{
  "input": "mfcc",
  "win_length": 400,
  "encoder_fused_qkv": true,
  "encoder_inner_norm": false,
  "encoder_subsampling": 4,
  "encoder_layers": 6,
  "decoder_width": 128,
  "decoder_layers": 7,
  "decoder_norm": "rmsnorm",
  "decoder_inner_norm": false,
  "decoder_positions": "learned",
  "init": "torch_default",
  "shampoo_beta": 0.95,
  "adamw_lr_other_params": 0.0014,
  "lr_schedule": "cosine"
}
Rows from block 2 of the audio encoder of a small encoder-decoder audio transcriber, named by matrix and row number. Rows with one number belong to one neuron. Each number is 128 + 32 x the weight over its row's rms, rounded and kept within 0 to 255. All counts start at 0. Numbers have three digits each. After the name is the row's rms in percent of the matrix's.
After each neuron's rows are labels from the 100 clips, of 14976, where the neuron reaches its highest value: "top examples" is what is common among them. Only what is clearly more common there than usual is listed. The data: short read English sentences (LibriTTS-R).
# fc1: second MLP up (encoder.blocks.2.mlp.fc1.weight, 640x160), inputs 0-79
# fc2: second MLP down (encoder.blocks.2.mlp.fc2.weight, 160x640, transposed), outputs 0-79

fc1.3 095:094131101225051105127098191124146128135169092165165129129107128199107154175144170125097146084118076075083120071132166120121161178165110124204115150092117089149139169154120082086072138136199090126159149083129135093129087162122109070133149137
fc2.3 091:099142151193096109139133054080111077145176106158086103102116131182155098145185093150148161123123090174115079155126183232113107129124113100132087129147110090083126106087127130125150101083143117143137136119118185157100096103105125081119111164
top examples: the word "me"

fc1.597 116:177112161177137101126054071099144138104120169128108114119132155128188133146127155137140190072155095090097049108212105130158160159109091137160126058097158089114140191128110084107118074138140155082089109080136161098085170092128159133162104170
fc2.597 110:076170072056128123078144074097146133104107102100128135165134138089134065118152130115133159141168187139139084131158189105128092125128147113149128111211136170172194143133057076139130104075129163174138134141124118054144164163151093137165129143
top examples: the word "i"

fc1.608 121:173070080112095174146112138087137157114151131193131097113125095154140159166119121128087093115161105098107081125129133109157082120141108196107084123157141116085148086127076152107131130124156105116130179131084132193118102115110058184134136150
fc2.608 109:255092133105129148156103155121112138104186101136127151116123122108139130158141113143149168114175119086093142212185117100117111090135152154114140134112109167097112100197162115133073166102115117139143155108142100106117112126127137172097183128
top examples: the word "be"

fc1.56 117:114159168149142114153120160119201113136105099090190135071106136114130103087114136116148158091179126070106118141069154166126162088128121101101112093157137131133158106190128168124113139123120126214173065150134130138127099052061142158101164139
fc2.56 128:140156109050102162156141137152171153170166112128105147125109139138077162132158115138119126109079117118178115073114118152084103102130072148123146114136166092155150120160170075174106135073173145142153086148115094164105144172087139145119136105
top examples: voice: female

fc1.603 091:123123138117133097178099172174107129141161161150124130151052097081156124069082167124144116095160119117156180103144129155108078154111110094115102167141095136194095161158080141088164104127104175137147118132141150117214115094089172097126108152
fc2.603 091:102110152165135103097160101076137121162136105128194127162130073162122123140146110085139102154148181063130090126102100131153125132097142133108118085125166100069159197102170134146154128146143104180103116158127098137081095144139147103162118120
top examples: voice: male

fc1.347 109:152125121095090153129075130107180095126114135103155119118144075083125215169131142153139163113121111123205137178132113085143154115122178108140156117091158109103171080132185141146123171125132120118080108092100128121107128123187155138138189140
fc2.347 116:168047154129086116179140150182104157115132119107117144143184129151119230104114114089102058110144090100237157226157101105071096108162133175133107159128128115140142079144066107097113128143097115081098179125081115156127087112133109135107139122
top examples: the word "i"

fc1.450 092:132133108117069135138097054119130154111090136137084102124128166104204106128099159093149168114154103136121120155153140098136161129135143110198120119133124112144167078125121106131121152064163177072124130119135161149180076195172193158129141071
fc2.450 109:107059095102125138109113189141165139135130094127160088107146170045095156149104176131145120119140176165133147089144148147082202147066085152122120128178119175130094135137096150138113114093085111103110134131126181104147176086131150081143156064
top examples: voice: female

fc1.541 094:143139140154155205127177146183102166116147073154164132091146163093113185119125064125136059129107098137173070201127154120109113151166119080100077130129113123085135155159067124115102131122134143105192140123111117094152166145136072098111127105
fc2.541 100:114174117161125132121187098107178147110116128136139136110167132125146082134164142173092185149144160124069166135138043135118138124128133115147123137096116110101140105110123141082171184159131114101094173116147079160184066141125185083118166112
top examples: the word "was"

fc1.400 090:148120108089108158082123115112139137132070095148141175120139126111099128093190139214130172161141130082147118164085122133206178156102106143131137148126150132151127133121054093131086096162112075144126142127195121097181139127134162150130130122
fc2.400 095:103114166086157130107078069211204126144151121131102131092176176071106128127076091142185123142122117172111097108171189139130167152133105075152158129169116067136125101153150108099114132121117146124161061107160130117129178082138094120200183064
top examples: the word "she"

fc1.441 104:127107134140082074142197148069139091149162104112094144105128147117157128152152132116123199118163167146105096163148138065075113157107134191164152170039164161124146111118149129116147202123137116157118133113136140127111092139142100125102074139
fc2.441 100:123114162164068157173078089210125111111171078125107095135159142102156150134135136068175092107110072073185158121144098178125166170099127088137127089113046154109111098128196045066175155102137128134142134170183139089124134121095150132137132133
top examples: the word "the"

fc1.2 093:211112141134110155151125136100123113137128129108134127149133058163186113085131149138163215117130126182065159146095083156122115105148196187139092103100098115112112119129150134122099129116099157134071145213116118162100141108077087112142161076
fc2.2 103:067076140157226129112143105113152097122207137159099107209212160119093144149141175145140176129120152090171105158126117145181117154136110174136121145096105125103196120127059142140118143106132136091189149130106121144185070148127135115127146152
top examples: the word "he"

fc1.356 095:174142132129137150124112074138112110118064155188093152147105163117127130118135105148067164117084185150112093173160134123125157152056108157132148141141150128044089133106084177103146114121127156086118112112133121103145146156139158140110088153
fc2.356 094:102132141156142088175127146157116122157098086171157139127077146126094120115139122108207193112114116137235179110104113104137143120166138110097141126154130151150086129068112137091102113132075130120083125093110108193120133110145171150179074137
top examples: the word "my"

fc1.466 100:130095121062114115136117114161115169150092079127066124173143124102128152171122070081141068095155154143126087191124101102154166113076139147144191090128131115177111110126100151052110126125090087215083138176101143113109117159094152133134119162
fc2.466 094:009107144122152110081152154091156160155119123097109112121157169151095131162164125101082179123135092143156101165138106061109086086093143102154132086095084149173177148112121078113124123152097144244142099156111156129158126117105153173131151160
top examples: the word "i"

fc1.97 119:098182086074123136137213092054148082162136127110138134178105115150107169162120136093161090129094112097090109106136069125118134102075100081126088148128119093111112133090128048074140124154105071118053163182146127124127158131137070149144121075
fc2.97 115:169144118169131158075124150110105152136142174075092158102153094134150080145188118111130142121138136114138143109133168130156147079136133177130099124093159182131155153124144137113166134139080129128037147104106107092154140104098121054107121136
top examples: the word "a"

fc1.319 101:144123092149097151117155029087133107136218107089142130216140130106136108115132112117166155100147098136182038103112152127137182125103099122067088130084130102136153116133107138145092160124133106147136119124105132111207072114117163151120118143
fc2.319 113:175139131136162140155113128182125101053100143058117153155139155112167171145121137171114135108123126161112133127126108138135126103153139133129177141106117092116070084098156195127177171132158099118126048169117147179084190068112039150128134163
top examples: the word "is"

fc1.195 096:149079152135089156147099108138179124123189145124064152160159089100136145109149183099143157177123153141107056142154132072142162153092168136154103152135123110137097170118100139081110177067113091156125136098132117136158095131118093080209107145
fc2.195 091:143122146099198218117157084174128125124085119125133166099117163157091139114117131040185107131128132172148109120164169162116150091161143084099126137111066112165126109158178133115116104115166100130141145115130131101100121120156111120202121125
top examples: the word "is"

fc1.46 103:252083153114129096070187126145117117108188126188157129123159127107155139203119060118098091168117170119141163107113129074086112096131138128167132141151160104133099146139172198084156144130157161118136174127089130069174100125140180131093061059
fc2.46 107:127080105174117110097155170144141153104138108170151127067133100085094112114096140124115142158126121145091050213120139109098097132132123087155125140105106055091238111095198164076122217141160100088137124129139149113163100173142165087114109152
top examples: the word "be"

fc1.153 093:139132107103127162196123132118143113093128116127092209130124140103152150078167100120080105148095162160200162078136193118153130135163119095098131145113131148131103089153153121124140050163134108171121148145168149188185101201085092093098065119
fc2.153 092:129136139090150099127140092113139132138093088136124141105099109098165075155125048134167213111125134182120156084089107138148147148170018072130160132162119123140145124081150134086103181107052110138141131158144152117146086113059112100168126118
top examples: the word "he"

fc1.205 102:135178139121128154160073107033143180143113108115155139150161099148199043109109141135129142078099112168166117128140088170113179119108060134136115218178132132136107143156092145096084201136143151138185087128144123065134155151124103142095105120
fc2.205 101:144104102132127171121128124121158120178152167107146113129151137081076083159100147077166163158111087133128192144133106137096165074154113128125140097117123120109145144133188158123114116128148135031132137185105154161149029091135125141197131166
top examples: the word "to"

fc1.29 110:196147105100146048072203152126165108187085103090087131154114099119128085179108180183161130124089145139140159102145120140127114137157171146083166167080159108106081115139088067109149072117074136132096161095155127105127112082129101130085156120
fc2.29 108:048157188157113129186073144114115091147089162141157144174128115183162093127110137152165214122144064108107153092106083115163131100156118179131089129117075129127102139139115123152098139145103122077122150082131124159162156041129144136176104081
top examples: the word "and"

fc1.429 080:120129160163121129136131152078084194118101083116123049136161134112102137108143087114211101138186137152121086138168130180151153113062118187130091149215107164114084097113087115096075162122125108090219094138118121105160127093076133128107116113
fc2.429 081:138054145081059128168137175129095120140185079104075102162168068182170161129130085111095083146121085116158202132171103132118135110105146127118123132086074112180123109130122115162103121103112158099106142145138122159092089139125132178121143183
top examples: voice: female

fc1.77 086:180067102190077165097119103092101136137115076092152153150139121152071063102156105081126136144099115154168105154041087164076061081076120135172157123089124125171104185126129141097153089153076160096127107123139143094125122049082098088147129124
fc2.77 091:103139098137104157103126162099154176101121104115149113083093157109098127144111055180076152114124103152162166159103126107131129142207101179099179096074121114138187119119093118129124148107102106145164096158157099113119072083115113180069167106
top examples: the word "not"

fc1.554 085:137099142180114103118090119197142109113162120107218112080162070139049131092080084153131085117175147129094140115170162108123081146113147129091143145138145108123135148117112139148144111083127129016140082118113151093114155150128123101105176130
fc2.554 081:139185085102152148111233141084172136133104074136133177118183072118109080126176190114125156135174090180104143127200132108085128138191134117139125152117137066127173124145100116122166075127102134130183091201087115152130094146135197109165079084
top examples: the word "you"

fc1.167 105:070187108140083147100100147121131074071210098132112098120128198141150179108114109095123142089137060120137144166102117122159146157213113122169090147100124095094094128163147105104156133127142104129097137134140156126123138151159123134142154122
fc2.167 098:159126090179085081126133106122100139158143096142153162107110067144158107140098088158112185101127132087063119096132182109170105137069097122120119124133124104136095139163173061145108097144205154116198135170213152123130109086109141138175159172
top examples: the word "me"

fc1.582 098:180073123069076080079080176188156097157143150134115158130113153160104135079117162136179176104148134123122126121151082164116135111129103107151122174138175107149114161107167184139080176191130183122195030128112115117185133151108130079137117121
fc2.582 095:102080066101096118100127130157103097082127100190146139101152172032157141139148121104133077112164148153147172134141107160124059100105114110151083147079117128069128154187140079183153157100191112078078186121137136109096103157113119087083143165
top examples: the word "was"

fc1.76 113:117073131093105162172102123166119073134091118063134112156128130151129208186099187048147097149132061123053082114150095134120104179097146210152146123111144146127127099117122107135104144113085111126165146063104121130080159120102107104146135139
fc2.76 102:213117127099149105096104113130130089117060152124097102152144190091219152115107132105139118116169157157179147130123137102147092155176130144097139069153062095099100121173092120118170179124087134148204086129098126165122147155112153109166080125
top examples: voice: female

fc1.204 093:106133102132090071109138129093110084102107157175098127076158073124160114133100083198138137151167152153121135183103142093140137114108152115126128097120156235114126133159162145094158099106142140150148102053132099124175127082172169092101169128
fc2.204 091:163134139118177107071135083154136074100122183099118106170106167180127093153126152146162101147106126123105168116158140123144108130116106175129112126180158176113162100090132127106109146147104120080110105129144142192127140070179139136028118127
top examples: the word "not"

fc1.414 104:106140150134183093124145129116086145146076075142084120135207055119067162143152074112125144154141157129158093082151132157166146128155098148144069164170100115086106110056150099087146111124163109152145105146122133111091179036057157129086109147
fc2.414 097:115110084129133129158076156116139120137153231145161110127178117068099101130112117111133069135174130101108123174100086143172157153104101157153131100094160172075125119168109114117115187085111116065175156140155179106093148120094080156185163121
top examples: the word "you"

fc1.115 088:044093159111137140121113083125164109140142098127123147185126128187158106127127153114071140151156128125137148129083186124111144153130105109093141173103090166157071110099122112124143148067138137157191171151141099082178117081096065132087217128
fc2.115 086:191148097106120103135135174122136142153114135139086147159144089153185165150083130122178116139130200088155119115122125125092110164109100101136106080149071122072151097109124114108121085188132111132117120075111140094136132116141130079129149165
top examples: the word "she"

fc1.576 119:128144138100159105064092159160183118124124128154112148172129135124152111100147128177084132135146111109106117110101106084154102131111167105120148201136131096130122152129067077176189109143031125105099151141065112092106116120104160126138135108
fc2.576 123:116133127102153113094096118190142143128155093114035130099185157126139095121155121180070150156123110088099141183134152154116119138132161118123132131114124104125133137115126138088135141145077136127149154082109128149051150106144131098137155133
top examples: the word "she"

fc1.453 108:114149102115072134122137100193129198136171122139156139102105093118154182133186108180125136114200143173149148153158130142102171178143094145177098130165142091106117124098069109110089101160061135103099141173163123157124185140145145116134115108
fc2.453 098:107119077122095115110181115097092088161101135168105182133128114120110114109059057168124163121136134110041166136092190104149155131123114074127134141136121136202149138111077088092141116117130110194123114133197146072064133120085096079146106140
top examples: the word "he"

fc1.457 099:117150067129130160121208101169128136151166088111089120140086154150136167119114119129155168115129192190148140104182130060197105135066107148107158143125165102046137096165160157135166137107135136137159154065086111166101155134130099051087111105
fc2.457 110:130170136070084124111131134110145103138121179145124113058128095088138135168130142125183094092133101068118121166131076165141136128130123102171131146060091123186163131137164180159171154145186151161132117076140140131070091123146164156174146103
top examples: the word "of"

fc1.463 109:161188104123153123142150141112114138130104158075136107071136090155106162103192064153118142062190101111108100150136148079087143168131145089147101165133120120078107152154118112160102113104122086173175189094146106131124147115128173086122109097
fc2.463 090:083139092188145100096141127090140135114115184134154076091088133084134121110123119082151036154128131130081099160130046127103079145116089155150121122162175127150140123153076124143141107089124129122136088106197166162076087146117128100072122096
top examples: the word "was"; the word "we"

fc1.346 121:117167141096122195148156082117115043112150152103139138120113143141153125074131104122117168128141086170157099169114150154107147119159128206052128129089122074130143148118125179152084103108104115087101140099094136122080095107073096172133131158
fc2.346 110:109057096139099093023121137077174156098138132141094119181166134140110081112149114156145135129148071129144135129118142156106161149135120157152133154124135139175140105150168125131171127098195124229153120166076128092158157161104095161148112100
top examples: voice: male

fc1.459 112:133135149140085153112139090147090150190106107103122161091131078167116134116090145100114122109149090102156175131101114114110126112077123138131097164146152114082102105060123102134069186073145112217152097129132095181103151144131158133065091139
fc2.459 096:105140154145213143119137155087116167096159157170161131092131150160161128126125116089123096152097130154148132081142165105086113132138147140146198140107120117116097110103106070154157129088126103026147146135070153125132145204134125170160138155
top examples: the word "to"

fc1.632 103:121150123112144089149111159069228118147127144134162126152156125131131126099147188209110142186082089120114118078194114125183106141065132041122120111168147129145145124140105075110166089123099116147085119147116124115104134126179069153113123136
fc2.632 110:123120127118156127069176168100130137129108094130155136130102154140148156145084154082135163120159124124150155088114171151164196142130101109113127147056126102131101124088192102151156160132133138126110130136182106147158128215136098119103161136
top examples: voice: female

fc1.431 103:193086157136152110117156111092123068147142207156074143165074113128142134145146099141165143119126141130163105170102101160124153248088130124142126123142152136147088118142151121111145130070070132172096162163058132126159135145112130147062149145
fc2.431 091:117151092084146164183141092145133171155081098098166140126120172110120091130067136152105164156124116081109171056063177138118072144127147145124124117141150110168026087129083119156118145104098121108186138047120147148102154101150109123191063125
top examples: voice: male

fc1.63 115:163179080109109146135117144126142091063153127071110149168235215123088131097112120103109099117079129147129118111166115099107110174119144134096114205131134125214148142168098184130173164177154091100085158117122117122113144128159109169110120124
fc2.63 122:119192131197132152106107172049135102131127123107186130102086121172159157114066124143135133145062099115104145157112101159126138093119119134141107111124153166110108154118114079093109070154193153166111158095186152120112150101105164100075128144
top examples: the word "for"

fc1.96 105:136064105103131124156082123069120149106108177097141161154147134090109190156227188155133115164099152161086122115204139095156111115132162132171131189125077087124081095104083138152154085150106133136101129131133107100106131185098100135166128098
fc2.96 107:145192136126121155092117078154113126107168094105124156203104124114149182138106081173098130105123112159164111143152084106119078106159145170137141109115148148144130141085130108132087210123091128093172115069144174115108154138140134227185185140
top examples: the word "and"

fc1.564 104:149193154142134169158103111149172130102127158150153112169123077124132135135140158086163118112109106118113135083085125098133079153138113147154175131178158157059105159141125234115176113099124129071128109074086159112105104105189128144125172086
fc2.564 106:202101134129154099093163088070103141127110180063107118099074139151124112131165113135133198135149147127103114086095174020160135095111109109148129103125102105073153135083144110128150161060159153071104130127104096139082143116137120154045141143
top examples: the word "a"

fc1.517 103:104144184164164131136164171168153112188157099141124135122099161107114128141132174100100068123126117176106080153125159096084121120069113128199111136113182134124140098174166144076175142128150122166175075168157105131164078102109066139103129090
fc2.517 112:160127091174111133114104136070129182095130118086099148133199073106133168146144148111102176130126146096149212139142118130142097132185144138130214093100101186086115147139115087083102136134133130154079162086160116160105126120142140113138116155
top examples: the word "was"

fc1.610 091:207144093148147122140094126171108131109149177096202084122107162129125088116126107134207170080095125117099096156090055148101190182098175105101105175168131131165154134188123118123077120144137127129190095111078202130145131170080093113162183120
fc2.610 102:067110123046106164153145116075150143185200122140163086087089142130184199138119158161120152106153185065124132102130171089185095078106160116151111095112100163137063120074127085115136126170155067086055161094166145157148090173124177102110136094
top examples: the word "said"

fc1.317 091:103141054144117133088086109123101165105113178100096120036158117143138086135178124145156139071079163120142132172106171169109134104107173102119149124119130152147113114199111145138076138117094152112131223170103117097169107121165119129127064175
fc2.317 089:126133160137120188099083176160142166156180093072100099114092095125140148107100167189162077121132118213081067106096114093173141138125151159131129105143141124103159084115146093076130127160157111133087109159104104137150166114166147120102068115
top examples: the word "was"

fc1.105 108:157111110091111040147189113096135116139102098106111083128173156085127098115144115147069066149105190118146145116157096153136141071095134124084099128107145036131134112065078086052115110125106101177150101136190115104118166109113128171113129117
fc2.105 104:068132228125155139140114145158135135097148123140088144111100147140167115107102100179102140150142112152093155107114160105148100058164132097125098148143077138156115120172087080105099126112104140101221139125072156114117054159125118102173159140
top examples: the word "is"

fc1.172 101:112167114155157111133131116112105165156131113092159102131129100098088206131107069139164060084133115128199080159127154101067189202108144121132159170130106127133129120148138075105097119128173107172166137163150103179186195134152086149118117229
fc2.172 096:129142125124144121126138118172138136119092208099120158157147139146099117172167118163122128122104170161175126141101078139123123098111097150113129104117111175153113172095129109092099140078043127184107129157112152171117159176146090105137148186
top examples: the word "i"

fc1.198 116:120111086140132157118115149106139112125106105169068081098104097106116146166152077090117115121107122112138104118167103128133132150141129075148123139173147112074167107142169171064112109151192148151079151113135129120124075102117166169107174133
fc2.198 119:121160176140172090123054129147113186103144173176147119129108053131176098117128130151097137123119152118079158160168165124182182111155098077122091142114113094112138156130151093138131157098148172127188061122119138210139062143119150161107159093
top examples: voice: female